From a checkpoint of a small encoder-decoder audio transcriber: decoder layers 8.
Rows from block 2 of the text decoder of a small encoder-decoder audio transcriber, named by matrix and row number. Rows with one number belong to one neuron. Each number is 128 + 24 x the weight over its row's rms, rounded and kept within 0 to 255. All counts start at 0. Numbers have three digits each. After the name is the row's rms in percent of the matrix's.
Before each neuron's rows are labels from the 100 texts, of 14976, where the neuron reaches its highest value: "fires on" is the input token at the peak. Only what is clearly more common there than usual is listed. The data: read English sentences (LibriTTS-R). In brackets: how many of the 100.
# fc1: MLP up (decoder.blocks.2.mlp.fc1.weight, 256x128), inputs 0-127
# fc2: MLP down (decoder.blocks.2.mlp.fc2.weight, 128x256, transposed), outputs 0-127

fires on: "m" (59); "r" (19)
fc1.210 095:084092153116156117174088096138162151150128137144140145140141105134122126118138152136129142142124127138130112138106150138162080139144143141139146125159117111124108185124136146142099104089118102132138142081077123149143156156096151155115111114080121165114169169130096145098142076137142121118139096207075123113128118141134116139146119111103156136120124099187148127125086118131113125127117
fc2.210 091:127132117097153117167156109150145115143099154153100129051144116110135125156109180129142121120100132162118136108123134097127109145094106113145158115064104127098140137158144160109133125124152104168128172152109181142145140104093116098136160120083109131135151133110143116102111106166124156132100133181083112132135146126111124137140091141117130122164135126108132164116141071128167149124098

fires on: "m" (90)
fc1.71 107:113164129152137155126112167122188125094131116101185148125134151144126073116132144093166131142111133107123095156094110120136149123149142144131117153122114117119111133133101107112141131104092162145146140109080172139121156132108156116145146123122119116155119182158112073133133085113098111128165119140109154168108133155115133137114083140124099129149109091153118118160139151065153142074131
fc2.71 111:107141153120154150108126120115125132177103151117125160120123154121141097135165164153081136170122128129118112119138133173143135133122141104136104099097199097134150055151173114153107137105170075143142102072114118126125121150104112102110149100114136135120105118146170139115171134123158168135157107101164148136105142135093132099130173113103108134136104130146136119099096112125118135119114

fires on: "i" (100)
fc1.158 105:085121173109127123163156162151101095131095118143105150126138151105144128101134128122148082143123144131106130099167115120148141132135127128147136176133126153133103134136129149103156157137098110097076160149127113113122123125146178102110155150094173134107125102198108108156095155131129096140122123117110180151141122122130193088111139115134156113102120094112143147124123118093129071092123
fc2.158 100:096100106094146139087154149145127117102170137179121114092106149135108163120104107148111108141165132148141116126074131134077149139150138143092120157095111156120136145115145119111159162120125130134127094098136124130155161135127122142122124146118129141063105158123155087116145156110107113137102130154154049142171113107109114106155141147083141141135133167099124161139143150171143150107126

fires on: "o" (89); "l" (9)
fc1.181 099:128149131127109145129108130149145144113083146137135138144132112132126154132158137148095114112100118141140106129126115135127139137119103124133122175149128164148121151134104127176106127162123136086140175140116132134087220096094086124064161167136146129118156126128145086087076116107144159147097100123145151105119115158124090120167135140089122163119123141108134076128149119115088145115113
fc2.181 098:126122122107107163150155109131122118157126129091131101118140142115123129160155103131170090140179142135166102134069116144158121136138115150140126168120115117098139090099113116063112115118125168128122096141153112086106118197159095143120117156138125134095129099144108158083164102146109112136096159164126114148111107147107147103130125108109170138112140107098127159129151170142096138163137

fires on: "o" (51); "i" (49)
fc1.212 098:142112142140087149151094140142161102129086118125155072133115120102151116123172134090105068151133111088110149138167084138110122086093132112090087122134163157142127139151117153135128105110124125129169112130091125104130127100129156119078110162115150153124154140104136116110132095185129071135172152120122124149142154142114118150180113119137110137147130166114128139114116160120108150148127
fc2.212 095:199142107138095077110088114156162136115139137100162103143113111117096122139118157102092132135153124136117159127124149102134142122071105119143127132132162129111136123115137157125173122118142144153104097123128119154152146143097117143173145158114104153140106079123146097122082081143151102126122113109097157138137120118086122128145160151142062133126129123110083131142146165148111164152170

fires on: "o" (100)
fc1.66 108:116169142140117123117075103122117142141148164087116159141173119090152121113153127166140111106152120108092149146120161152113147115143143150120132138133129120111123119097148153118121122128141180119184143144143127149142110140143127121154113097114154147173153087132101069120115117121117198131081151080146145116166123122155126115081089093094141122100142154078112131117132137133113095118111
fc2.66 118:101165144168135121115132134121115113109114103123126142128120098106150130103155091181102101122157117121127134113071136154147116130168114112152113124155115172085125111055177123125092129149131096097136116128086164136143120126104120138118134109142135123136084101128136136115124136142152095134082143100165163102138139139153183127146145140088167103120132155165137180154157095138119145117147

fires on: "i" (100)
fc1.99 089:111180138111100187107114108129106120150108099104112121093107169082142128106092106138096122103103141160132116079171070137139129118167113156116138141154151175133130126149122115100094157099135120092137104127125097109163156157123088142118100144128151162176151134129168153082128152101114130191124123119137160123140125113140149116117154142157145116113121125151136141100134145131127132114096
fc2.99 097:111171124113118148155132111126149172144112117129180120133188152096187158102078146120156157096119114138131110102131091121132149100104139141162130141141142093087130120099139121120104117122111144167144109132114114137131152108090119128138154091097143101150147164156108151147130120160099163138115121115137118134122109141125090125138120165128094120177163107069105159150117152095136117114079

fires on: "m" (100)
fc1.238 084:146119145152117134161156165129142103143097125153112122156116093127081125106132138119074111166149116110139122092127122137162135144140150108142124130081141096151154104170131087113132106129161110157144162113148114111073165141116176084104135074150116119150167123127153095110113152162119141110154108137126139121142101130133148131086091153146122134105128090145131094129147122113194138088141
fc2.238 079:147138128105139116137120073091129133099155103094092171166113133093140133142144111144146113106096108145082132128184119115145138113155123113161163124152131132126113127124096179086142098095123123123118110123118081166127122117103129126132164114143127117118141075143100099163143114139147140170159180089133102132087128111110144126182118139112143117135123138121172115148140142090143187113149

fires on: "m" (100)
fc1.50 087:169161138152100143106129124165124123137147138146140125153107154141124098125123149174133114140118138117130125136163093123128144116194138128110122126154072088083125133108142141123061131172146145119147133126114084132104141147154135119134113160120093135128151151152148140121062121159104127109106120179113158157122140108084106127128099121171094088119102093130099111136133181103104133126156
fc2.50 096:151105135113135135103116133124142134109139143130155100167171118145109138170136101108175116118111092147135170114108137140153153119140145139145128171146141104121120123100142127106091163143161083145095134106136142145137162166122137135143091185134148121131100102080135125124174108075119111117177085089103132154117161126102102097135095094122130158140090132083146141132133173127104144104139

fires on: "i" (61); "u" (33)
fc1.107 114:143087139150146155109129112130105142105158115144099129142109153086150143166128100140165155132128134143141161131087124152112086090121134111138130137094109144134093119136152164136155122083097097143064128148112107111087126103157172119112146153122128145085166139138108124080103151097137148135150124150136130143184101180109124118128128131104106075167122091119158123160165126140143132133140
fc2.107 108:096122136109158148149120152109123126142152126088114153110122123124155124100096087120130143157162112096107102112121149128132090128148157105142114141093110114109167100125161102108138149174113115172164121065131143176125135154125108119197093132135119093146155134142120123110135156103100130140107154168149117098132127114095126110112093137183162132130153157095125086139183126144110123111149

fires on: "i" (100)
fc1.112 101:131111127153135099116152112146176110121121124136065125168116173136139107121146147133069154156090119098165125138122112131122148127091150148109117103130119126118111141110154105095114132102117150130157080127155109152130123197105114104115129140133102158158131139114159159102088115140110152120118112076130148105114140109132159136163100151162104113174181125150139121089154153136146097094113
fc2.112 108:161120102070097145094116152149105165166111158069144112143109164166150174080134129101107141131120100128136164126113089079128112096119122141156134130106113149155091170088133158126139098109181113137137131106122122159099120141185084123135141135134146150152147119171100159102139120161124115132113131135128144137107120156107110100139120118134096148126103113108130144116154152126126173116135

fires on: "i" (100)
fc1.14 110:118111112173168140088162108150096102128143103133103109157098081123145151134145102145138087094091162131143091130108124132116143131168127130086180140136106142099129104104140166109135182128146120097127151133151131138187119128115114119099148111117154146133133106088110111149116132163160136127108149103088118174108123124144144143130110145120095132096132092196150148161144106121137100151125
fc2.14 101:119116099105174102102116138120190140129104136111140114144086155136142102151106122091149107119116157117121117122126146165091147132110118183136124107111111148143148126095140109161088162118169137154141127137133129146186114120128120162110153103132133093141107100099116109134130148092156133072115112108121115181127107149090103138113149141106105130126091140155147056162182134145121129128126

fires on: "o" (77); "a" (23)
fc1.73 106:104139125117155100161162076100171080104113129139129153147092128148116097102129109106132140118115137105115160145125132100121148078125124168124101137114129117111084118160115116136176114099146130134130186128159098116106117158142153127073115090118116127171123159106138092150141109176125156088165137173181113147116088133158089111135149117127126125115143122117138139156139111106145154136151
fc2.73 101:148162157093151125141127136105137121095108090089122113135101129114104144116124117165126117118110112107139177102147101103144147092118142138157138147129131131108104142145094114126154110080128135091107172140186142084093106114143141155136131091162144106129153111137128154146155143122122174137138101098125123171097144121170090108114087130175153143142138112143086124100161176155115174128146

fires on: "r" (100)
fc1.5 094:128151140153144129122138110146158101113179150103110130181122167131132145103102160096118116094130131116150142080113143141147146165146102122147166134118157133130155155131091175107119138141103154135120092157082141127137112110080120099117123146133117104150165146153122132104122074092137131134109093133120147159117128121171162131125140141104108093086074070163137109125090126113103099132127
fc2.5 107:131113172177132097123121121134145089137147106149155098146100133132160144141089188110141140150128133102088132136096110128096128132164145140095101105105177116150119130144120154105106155099113067130126124117118136145102104143111106126154116098160141142149173112126112093159130114139128121112156063126138133146142185138120112110169109110109110129114160152104159104106121129161155179151111

fires on: "i" (65); "j" (17); "r" (14)
fc1.156 099:130092109139140142137090136098108104142152105102134089127147109168124127128182103159134134140145156102123099127100099164106140122103144112126150144142122125087129130123109142125162114132158159142110149099140150164154140093126096134104108103080134174089116146167137086113076092157155086172149156116134130131153108119158148132147150167127093107114099148129163106106121183145112154122112
fc2.156 094:164158108099123154146103129125124146108108126148104125114111140132141117135147123100142125138108083128121110150147154123110137143167132137152122142128134092122143133136170103066154147165109101099110153131127127146081099157085086143169185118131118163140124125168147144117133141109097160074075172122098122097099106093122130101127081160164140170123121127128125139099174145127142131148148

fires on: "o" (63); "e" (23); "n" (14)
fc1.74 089:097135148136133106095088096154120139175092153097158125109113125122150141139089170140120104131126156098142099113116106087123103104114130184148130119117109102166160112100148149123100106130116137141076113142096118148173163112127138133154144111160103130147135145163127115120131171157137126061174089122123112157162118121145136138105120135122185130141096102134131111174123143143121089155116
fc2.74 083:146157162143144151148132113152136093115156096125161115131138122154163113136100091128117208139097084098103142158164120146093127163103154136114107141099104132129112126131116140134093119104148194138131118110109091127119109148156103102100131108094128119129110173098062143118132124125109151123126145155181151118117148181149114118135145118107127132107114138118176129099124142120119106170106

fires on: "r" (100)
fc1.46 107:132092176161132114095098167161127145144102153106122094114114118118166109130124110087077155141105110112142144112110148130125129119124119120148180134165142116138104082152129098120199144122140116124155091124132097143127118108092145140134081155143166152117143166143168082144115140169160124109134112177109153143149133125143092172124135119152114118132103123095118081141136121156097128124144
fc2.46 130:166105078136116111092130115145136136123119118076147165117150164160167114168151131131109132131146105111146121107127192139166146139135096111118144128152131146163146075146130148102143165114131118126083167129129136107069158150134111133136090111112123151137138139119099107128128117106138141094100128103107126127138170163148146144089122125153135098100129153086085131130137163172136084086112

fires on: "o" (100)
fc1.172 071:127104131170135141123115183124171103097120168125117132145157148137149112119141174108123111068093119079144129137139117120108143132125084154124133148097100163080117119132123114128104131128167186124098187124052138155140137123070090091146140116149132108111122121117156138113139122116093153097132138148129140138135143137143158150130148163110095151128126120100145139130117161121170122132139
fc2.172 069:111106130152111141109152105108128070078116144133115172145171123108131135115123123092138170103139084143150160158074116148123142111142139165121146118129146143161088154136123100120110123112123133110151156175145120147130155137097126110157131117138110138097151090155164112142167097115093158161147134118093114167168155126143113127148139084092114137117084135114119082124138138097125086165119

fires on: "m" (79)
fc1.180 070:223117132153099176125097104081138110141129164115135124113116158113136075132084172132097143148112115101098103130101128125169127140126173102104122134127130109109119122117126127132149140095141144138124122076150147158121134156133137138127087195109119132158108103139147132147122142144171115151122121114085148120132108157123127099105093120158101129141098121180110139129132132126129182135117
fc2.180 071:118122102136111141145143097144130156169099145134114105138118094128115165119126147135113077129153091115140075130114141108096156156161143111103140126119211161160154111123151197125120135142137090140140128147150155109133100143108126157099138130132118138122100160161102103131097146154090131115148149137139150087118163143102091113138092067134141108134113149141111090090142128105160130132136

fires on: "m" (86); "b" (7)
fc1.191 096:121148137131159119124112146125166108052144160138130166095130165096109153135168111147156127136123135085146098134119126119119128148149127131110102086147115196134107187114096149129124134098111136125121099121077158139172093137130143109105137121123125158160155112136152142129125121147167126139160129129077104157097122118119144084104118141124128115083144108165139088143140116161124084150136
fc2.191 091:123124145112138105115138128153100136139162100071147144113164124131121110127093155156082122152170095159134144131107153150164099136159132146128142114122126110154131156121120149133093138074087159121091121123168118082080141128111095117133148093119146113125110105152100118139126127096143127155158098127171149107141157103131109141122168138117091092166142123124183148159112090155118142133076

fires on: "i" (66); "h" (20); "u" (14)
fc1.101 070:116130142202136121130093146150129131148116170139119155144120146152103113134106141145108150137133156129141136170144118152137137132118168140138148160097084096121103122133124061157111071099070129123118096151134108108157156123159190153162142142077107119141090130113106129150110105118150152133104119120150116133120136133095115165103142139127112111159098148147125098113091142092086131104127
fc2.101 074:138145113167142152117106110146088147097117153108105142161128163118119124132097142104102143130145116144143167144160122139114144113124149108130110130107080131134110127140143160124094142125138141083122115179127142068082145130164147124115176193112111153155174133142143163102125136053120151116126110145178119188124121135102090114160074123114119127134121122118142116126117126132118128124091

fires on: "r" (94)
fc1.133 110:117158118113129178132063134159164096142113123127165129118124148126137143140127134141080119135154137073111113175123177167094134100133137116156148168141119123129137090148114123125147126087140131089118132110118102069146127106132139136108091114083129161171138124137147161158152136132126083152140111133119169139118138105126085123190136141127112099115110108119121096128115121128145125161073
fc2.133 119:144120129111159160174095103145143137118133109132115172133112129182174132152146151125161117125102146147111106113121137141147160097095099120162135144117139089151115070131136143146127148168128148168115090115109139090106100148114099115150126129104119144133141098116172115148188136111119077135121128151103128146115132120131116117138205072109110144133111114145118098108126108171127119116085