{"encoder_arch": "crnn", "train_examples": 15625, "vocab_size": 32, "encoder_rnn_width": 96, "decoder_norm": "layernorm", "decoder_qk_norm": true, "decoder_drop_path": 0.05, "decoder_connector": "mlp", "optimizer": "muon", "momentum": 0.95, "grad_clip": 0.5}
Rows from block 2 of the audio encoder of a small encoder-decoder audio transcriber, named by matrix and row number. Each number is 128 + 32 x the weight over its row's rms, rounded and kept within 0 to 255. All counts start at 0.
After each channel's rows are labels from the 100 clips, of 14976, where the channel reaches its highest value: "top examples" is what is common among them. Only what is clearly more common there than usual is listed. The data: read English sentences (LibriTTS-R). In brackets: how many of the 100.
# conv: width-3 conv (encoder.blocks.2.conv.weight, 432x288x3, each kernel summed), inputs 96-191

conv.266 [100 196 121 103 106 170 146  94 148 122 162 103 111  97  98 158 128  64 175  86  91 147 119 169 109 150 160 185  86 150 105  88 129 112  91 157 163 106  99 167  96 112 139 133  97 131 157  99  84 124  82 155 102 115  70 220 146 149 205 152 118 118 158 113 109  94  89 141 103 140 164 103 146 150 100 140 133 134 166  75 172 119 123 173 109  89 134  93 156 134 133 128 144 226 101 129]
top examples: the word "was" (36)

conv.50 [161 169 178 148 113 182 184 152 114 148 134  90  84 195  95 197 145 124 149 135 105  85 132  78 114 118 194 125 148 126 125 133 116 132  91 120 150 123  97 250 145 115  98 125 121 110  92 120 206  68 178 169  74  88 106 111 116 125 107 170 115 113 150 107  94 121 152  79 162 104 103  92 131 147 128 146 102 201  99 100 110 100 137 107 136 119  98 122 148 110 155 128 108 113 109 208]
top examples: voice: female (84)

conv.407 [ 79 164 134 145 162 117 152 209 122 120 141 170  72 109 105 100 137  91 112  65 117 101 130 130  75 121 144 105 134 150  63 200 119 131 119 142 172 161 142 125 114  98 131 125 158 125 106 108 124 133 156 197 166 160 168 197 131 135 136 137 156 128 153 151 137 122 164  86 171 107 148 151 162 147 148 101 110 121 125 110 142 127 166  85 107 145 119 156 167 161 121  68 133 174 167 159]
top examples: voice: female (86); the word "said" (45)

conv.136 [161 123  53 192 184 132 145 153 168 134  91 142  90 166 145 104 171 119 102 106 104 119 132 205 158 102 178 185 135 135  73 144 133  54 160 152  71 197 151 135 120  97 135  98 180  97 123 137  51  73 141 114 105 165 149 139 111 118 127 166  91 108 106 108 136 182 170 123 112 115 124 121 108 182 120 122 145 137 100 140 119 125 172 131 129 106 112  89 111 122  99 143 131 119 143 116]
top examples: the word "he" (42)

conv.79 [167  87 122 115 122 165 130 110  59 113 136 118 108 104 143 126 101  83  83 143 104 161 187 130 157 122  92 129  95 101 138 139 125 150 108 152 158  95  84 101  97 113 110 178 139 168 194 113 103 110 108 183 106 155 101 140 119 126 118 124 152 147 145 133 145 120 100  81 132 118 157  80 142 104 108 131 136 196 105  90  97 139 162  74 168 124 147 217 171 153 140 154  90  95 114 113]
top examples: the word "she" (61)

conv.341 [116 188  87 144 148 115 132 175  74 128 169 162 111 104 187 188 108  96 132 123 138 165 103 153 148 130 142 136 119 147 221 149 161 111 171 141  56 122 119 131 154 125 142  90 109  92 176 179 110 135 164 122 133 122  83 122 141 109 175 130 106 155  88 150 138 161 138 161 162  93 137  84 186 142 132 118 197 173 136 169  98 144 127 120 147 110 165 139  97  73 116 139 131  82 100 139]
top examples: the word "she" (39)

conv.150 [ 70  96 127 162 182 157 132 184 120  81 102 165 127 121 140 147 114 199 118  84 164 119 133 104  82 126 145 104  75 146  99 173 145  52 169 170 186 110 160 103 159  75 112 139  99 136  83 156 136 117 182  92 213 131 107  94 116 139  66  77 170 168 136 165 118 157 100 189 122 118  59 117 127 103 158 177 153 131 115 101 154 157 112  86 146 143 111 115 137 128 171  50 139 145 101 137]
top examples: the word "i" (44)

conv.205 [141 142 182  66 120 181 178 133 150 109 125  73 131 139  91  87 155 123 108 120  94 149 117 179  88 139  72 158 142 159 142 167 181 132 113  93 154 137 112 134 151 165 127 104 110  95 150 113 132 166 108 152 129 140 177 145 156 132 157 137 122 149 107 134 123 127 204 131 125  95 140  95  40 119 179 119 182 179  99 144 139 105 134  79 127 124  84 172  86 152 123 106  72 100 157 108]
top examples: the word "you" (54)

conv.402 [ 93 113  76 137 105  84  86 132 126  72 131 159 176 132 146 110 142  86 106 174 129 170 174 131 142 167 110 145  97 143 143 158 107  82 147 181 134 130  90 160 103 123 155 158 169 166 200 138 189 175 140 122 134 151 157 148 114 142 127  97 121 107 124 147 131 207 141 155 103 113 126 119 139 167  89 136 158 140 101 181 163 169 101  94  91 177 185  94 149 165 102 119 140 134  77 152]
top examples: the word "he" (63); the word "his" (27)

conv.70 [123 216 185  80 142 149  87 194  88  64  94 207 125 157 145  95 158 123 145 177  86 110 119  73 108 159  78 132  35 151 103 167 160  99 107 105 142 129 134 152 137  94 117 157 146 141 127 149  96 156 113 169  78 157 156 102 149  72 146 138 130 105 122 164 198 135 115  94 110 122 149 113 138 139 128 118 153 197  78 151 163 139 129  97  62 133 113 164 123 146 149  94 136 123 112 147]
top examples: the word "he" (57)

conv.352 [131 102 170 100  77 147 121 150 138 161 121  74 100 165 152  86 102 124 126 155 120 103 106 212 134 117 166  95 161 173  99 148 155 173 143  96 176 121 171 137 128 152 122 138 137 126 181 118 140 100 150 128  66 116 152 111 137 129 166 122 154 190  80  89 102 167 236 150 133 125 130 147  23 135 134 151 103 155 136 105 112 224 136 131 133 166  82 117 119 103 157 158 144 105 109 163]
top examples: the word "not" (25)

conv.92 [129 177 136  73 171 105 149 146 153 123 121 144 153 144 132 156 101 120 184 126 127 149 144 172 135 165  65 129 127 112 173 150 134  86 130 239 137  99 149 164 155 145  77  93 152 117 171 102 104 119 158 129  85  86 139 139 139 119 104 110 111 102  64 104 106 113 168 119  74 124  83 112 125 139 178 136 151 150 102 161  60 124 127 179 127 151 208 129  90 152 146 145 134 139 160  98]
top examples: the word "said" (28)

conv.17 [134 135 118  87 183 152 141 171 141 116 121 157 114 129 127 137  80 144 141 156 113 120  65 146 150 139 105 126 197  85 136 151 109  56  65  99 166 116 162 133 133 102 147 131 110 118  70 117 213 107 140 121 138 168 117 143  91 140 109 119  59 163  88 100 110 149 141 152 161 109  98  64 156  94 148 123  83 117  96 136 107 203 109 154 122 165 193 123 138  92 144 118 166 161 101  53]
top examples: the word "his" (28)

conv.184 [ 89 105  49  99 115 135 125 172 126 176 129 116 107 159 117 189 170 149  76 162 155 149 118 122 127 149 119 163  87 117  68 123 127 159 122 117 128 104 179 142 169 100 167 152 111 153 231 181 124 123 105  82 128 134 163 119 147 177 132 119 121 171 122 146 215 115 158 123 112 165 122 104  48 153 137 123  85 140 120 145 122 138 101 117 164  86 146  85 184 164 106 147 122 167 122 141]
top examples: the word "and" (67)

conv.177 [134 204 119 185 160 150 116 160 112  88 163 171 144 117 126 125 128 167 144 163 118 129 132  99 192 146 127 127 162  66  64 139 150 154 128 124 125 192 122 115 122 137 176  97 132 207 134 106  90 160 199 152 122 177 107  82 138 146 116 180 118 153  96 127 149 152  83 177 177 114  94 117 102 145 133 122 122 147  86 151  97  82 170  73 104 149 147 153  86 133 118 209 129 119 147 118]
top examples: the word "her" (25)

conv.60 [154 180 129  96 135 105  95 157 130 101 118  78 100 214 119  91  66 179 149  60 164 123 113 111 127 103 153 117  62 114 107 107  81 164 102 129 153 197 112 137 158 177 171 133 115 122 175 171 162 108 107 150 141 165 136 137 101 143 107  76 141 128 132 111 139 132  56 162 138  72 126 103 103 101 102 133 116 121 154  76 118 113 169 165 114 183  86 131 121 114 149 115 116 127 105 102]
top examples: voice: male (80)

conv.280 [113 129 129 120 114 154 139 101 135 168 101 137 122  93  80  69  95 131 151 117 128 127 144  74 190 141 111 100 129 111 145 128  90 164 115 115 120 142 104  84 132 102 143 151 118 111 109 119 163 108 102  94 191 165 114 224  99 149  97 132 101 148 182 153 115 126 108 138 175 171  96 158 140  99 184 132 138  99 152 149 109 114  98 167 145 159 129 131 153 185  27  79 130 128 106 150]
top examples: the word "and" (69)

conv.180 [122 167 144 168 122  98  85  52 124 133 107 113 119 132 114  84 136 125 150 151 128  67 139 149 157 149 122  93 149 119  89 127 114 115  69 137 199 116 159  98 174 155  79 107 167 145 168 112  94 117 136 120 136 143 196 171 107 132 145 149 139 129 156 152 135 216 101  93 136 166 140 121 111 115 106 103 132  66 139 124 106 171  84 100 180 132 133 101  90 131  78  60 127 132 108 150]
top examples: the word "the" (77)

conv.202 [112 118 146 109  86 127 112 106 131 145 126  92  98 104 151 162 123 111 180 172 152 127  56 106 123 134 131 108 211  82 139 109 143 116  82 136  84 138 183 100 103 127 145 119 119 119 132 145 138 161  83 122 139 157 109 192 141 132 166 118 172 159  83 131 124 132  95  53 112 148  91  96 219 125  81 144 111 121  92  80  65 179 114 135 103 152 135  93 123  92  56 150 148  82 147 130]
top examples: the word "was" (40)

conv.365 [105 116 143  95 129 161 186  95 133 195 114 152 168 104  88 152 150 124 145  90 111 142 134 197 130 147  93 135 191 122 176 170 136 137 128 139 107 136 184  97 145  76 150  85  97 115  82 137 106 156  66 145 126  65 142  58 115 160 122 130 100 115  76 134 131 158 111 154 182 116 111 176 202 109 121  64 100  84 136 164  96 188 121  96 146 129 164 188 129 131 135 125 131 122 148 106]
top examples: voice: male (78)

conv.359 [ 37 160  97  88 135 112 113 107  87 130 147 135 130 143  98 198 113 146 143 107 121 129 105 141 146 125 141 128  86 131 129 123 134 184 120 103 105 187 134 106 153 106 142 110 135 152 149 154 132 155 109  90 150 142  81 142 114  60 130 168 163 150 166 120  92 123 131  79  95 133 109 181 205 101 137 206  49 120  84 160 132 131  67  91  69 125 103  75 129 123 195 137 110 152 161 120]
top examples: the word "i" (46)

conv.371 [168 142 151  84 157 183 139 150 131  91 131 153 127 105 156 119 114 145  63 112 136  94 136 110 142 146 126 200 120 161 141 157 141 101 151 130 151 189 131 119 163 154  89 114  58 132 129 103 115 149 108 134 120 135  37 133 123 111 115 188 173 110  87 113 184 214 174 147  65 148 155 104 141 131 141 104 133  85 156 145 105 166 143 123 208 130  56  69 179 100 170 140  81 157 123 199]
top examples: the word "you" (53)

conv.250 [148  96 146 138 149 148 126 164 136 153 153 171  96 120 149 125 150 136 132 155 103 122 113 128  79 146 114 101 242  76 130  98 169 178 138 108  78 114  75 115  90 201 168 135 107 131 240 158  51 145 131  87 126 133  97 199  59 132 120 153 118 160 184 146 108 127 135 123 112  75 125 134 112 115 106  90 136 139  92 145 125 115 130 151 161 111 119 163 145 118  79 109 140 162 185 107]
top examples: the word "you" (36)

conv.278 [106 207 103 113 107 160 125 116 124 100 138 136  89 134 127 111 123 128 125 119 159 125 115 160 139  94 128  94 103  49 164  97 106  85 126 124  86 145 157 145  89 114 195 121 138 112 168 137 150 174  88 105  78 224 115 142 120 120 117  87 109 114 143  98 176 104 196 193 108 133 111  88 116 115 136 138 157 114 118  26 130 109 184 120 159 109  87 108 102  86 144  88 106 149 114 129]
top examples: the word "and" (60)

conv.107 [154 131  60 145  99 165 186 145 182 170 157 129 103  92 138  91 114 106 191 100 178 101 171 126 108 119 122 156 131 191 119 142 166 128 175 171 148 181 107  79 102  92  89 121 139 108 111 185 167  86 112  70 144 100 107 107 136 136 102 189  89  82 139 110 105  63 135 154 121 107 155 108  91  84 127  86 131 169 122 175 113 120 130 145  88 117  80 148 106 175 159 131 129 122 113 149]
top examples: voice: female (81)

conv.154 [142 137 144 105 192 122 116 163 107 162 121 152 166 183 153 193 108 158 131 151 165 166  94 136 129 113 122 173  59  60 141 149 145 140 166 124 169 181 109  79 137 106 128 146 106 151 143 143  57 155  99 139 171 121 140 125 125 120 108 128 117 161 129 122 130 133  63 169 128 109 122 198 165  70 132 138 120 117 180 174 110 198 145 174 112 137 192  62 112 148 127  96 104  97 128 137]
top examples: the word "he" (45)

conv.218 [146 107 160 124 126 149 103 157 143  88 135 227  71  96  87 121 109 160  78 111 171  94  91 133 132 134 179 196 128 145 159 152  73 139  99  95 123 159 116 153 119  95 160 106 152 107 154 108 127 128 142 112 127 134 107  58 156 110 104 104 124 149 115 181 180 197 212 123 177 112 139 115  96 115  96 163 156  84  79  95 141 105 148  40 134 127  96 146 136 143  85 109 120 162 132 140]
top examples: the word "he" (55)

conv.23 [ 75 111 145 145 128 121 164 151 174 103 106 159 140 144 105 112  80 103 169 163 121 165 115  70  95 112 128 142  80 154 101 157 150 115 131 149 109 139 160 119 112  31 130 130  96 117 111 128  73  89 115 122 169  81 121 150 132 126 116 155 143 109 166  87 170 110 146 139 187 189 114 175 144 114 130 105  95 142 152 139 161 147 109 138  87 130 105  67 113 144  93 122 155 122 137 149]
top examples: the word "of" (51)

conv.167 [ 89 131 102 141  69 164 106 130 122 168 102 139 186 152 113 101 118 135  58 136  94 138 138  59 133  80 148 127  85 111  99 189 144 132 120 102 192 100 159 118 111  99 116 124 151 159 144  79 113 124 156 206 164 125 139 194 148 127 129 144 131  56  96 106 112 130 142 150 143 158 166 105 155 139 128 122 123 105  79 160 157 124 120 159 105 136 155 157  75 132 130 123 174 121 126  57]
top examples: the word "for" (28)

conv.395 [130 123 111 154 185 184  95  61 110 122 152 149  95 150 110  49 134  89 109  79 126  97  66 113 128 143 113 114 120 125 161 116 137 135  93 156 137 103 159 185 106  97 115 101 122 121 206 132 170 130 117 199 162  98 154 106 147 128 189 152 151  83 101 115 146 114 185 146 158 123 122  98 179 111 106 128 142 121 107 127 151 193  95 106 140 118 142  93  84 135 105 152 136 127 118 122]
top examples: the word "she" (76)

conv.32 [103  74 140 114 124 138  72 110 123 182  96  59 138  68 115 107 137 107 120 171 103 104 201  80 130 107 111 102 176 128 128 142 149 134 191 115 166 123 110 115 171  85 145 156  89  80 180 141 101 124  87 158 165 148 178 139 133 110 111  92 129 115 129 157 100 168 114 143 140 155 160 132 101 118 150 178 137 153 144  82 126 157 134 224 127 158 155 120 175 174 106 119 125 155 157 166]
top examples: the word "the" (81)

conv.320 [141 131 122 100 109 109 192 103  85 132  89 127 170 129 103 206 161 108 118 157 152 145 105 160 100 123  91 178  79 101 110 128 131 115 121 147 102 124 127 160 148 145 148 128  97 124 142  91 164 157 145 178 104 154  83 110 127  56 110  66 163 131 177  93 124 120 121  89 150 151  93 118 148 117  73 114 105 155 128  85  74 120 156 178 152 138 142 183 207 131 163  94 133  96 157  98]
top examples: the word "you" (44)

conv.111 [129 172 172  85 155 145 152  87 167 121 145  98  81  99 157 123 113 119 149 152 168 150 145 135 137 127 162 144  89  85 183 166 147 103  53 106  95 166 115 172 106 131  91 123 145 114 208 116 177 147 176 146 102 125 215 175 103 152 164  74 156  88 163 131 171 167 191 113 146 124 133 125 148 161 116 127 141 151 126 145 109 106 100  48   0  86 110 181 155 100 171 117 105 116 111 126]
top examples: the word "she" (50)

conv.393 [113  99 153  83 103 172 119 118 162 126 185 138 126 149 120 166 119 118 209 159 105  56 127  97 167 112  87 143 103  70 136 171 150 189 117 141 117  80 149 152 132 119  83 134  88 100 105 139  83 143 167 152 125  96  71 100 123 181 154 151 167  73 123 169 196 175 176  98 165 164 135 147 129 126 140 165  85 115 171 134 118 102 111 116  69  99 122 139 178 131 101 215 125 104 163 134]
top examples: the word "and" (64)

conv.182 [109 153 148 152 110 174 120  98 128 185 102  96 156  95 146  33 118 129 138 138 162 149 144 151  86 131 120 160 247  61  87 119 136  67  96  91 186  71 150 151 118 149 192 129 107 131 122 142 132 141 227  97 151 102 149 150 150 122 146 154  96 157 107 110  92 125  99 116 138  75  85 116 109 150 122 133 127  33 172  85  90 142 173 120 163 140 131 132 109  71 146 173 129 165 125 168]
top examples: the word "for" (27)

conv.312 [155 149 177 121 174 124 154 107 105 163 125 151 188 160 157 137 133 180 136 187 159 113 147  82 122 143  83 149 103 119 147 158  86  69 119  44 163  63 118 139 155 146  99 116  69 144 106 147 156 137 134 207 161 121 109 130 154 108 135 114 195 105 135 158 144 143 163 166 100  85 129 134 129 156  95 121 127 107 133 112 113  93 174 104 182  88  73 154 143  98 192  92  54  95 113  87]
top examples: voice: female (85)

conv.1 [110 102  97 102 104 129 136 104 163  89 146 134 165 165 102 102 137 149  74 128 138 139 121 126  88 116 129 170 144 160 147 133 127 134 118 127  83 160 127 157 129 133 135 147 118 123 155 152 162 136 126 148 196 190 123  91 137 139  88 143 108 138 128 117 148 181 150  76 147 113  93  95  83 105 126  66  86 184 128 108  73  56 151  73 127 114 158  89 121 185 113 106 188 138 112 165]
top examples: the word "her" (42)

conv.242 [153 132 126 138 104  65 221 149 172 146 103 173 124 130 133 192 175 154 131 120 146 142 153  70 134 115 158  93 183  91  94  85 143 126 126 140 104 163 165  75 108 142 134 138 108 131 110 103 157 119  62 138 143  94 157  76  99 134  53 181 175 129 125 164 107 151 205 149  67 141 143 169  98 141 155 161 117 185 192  99 114  82 180 166 138 125 108 128 128 102 162  78 157 107 121 135]
top examples: voice: female (85)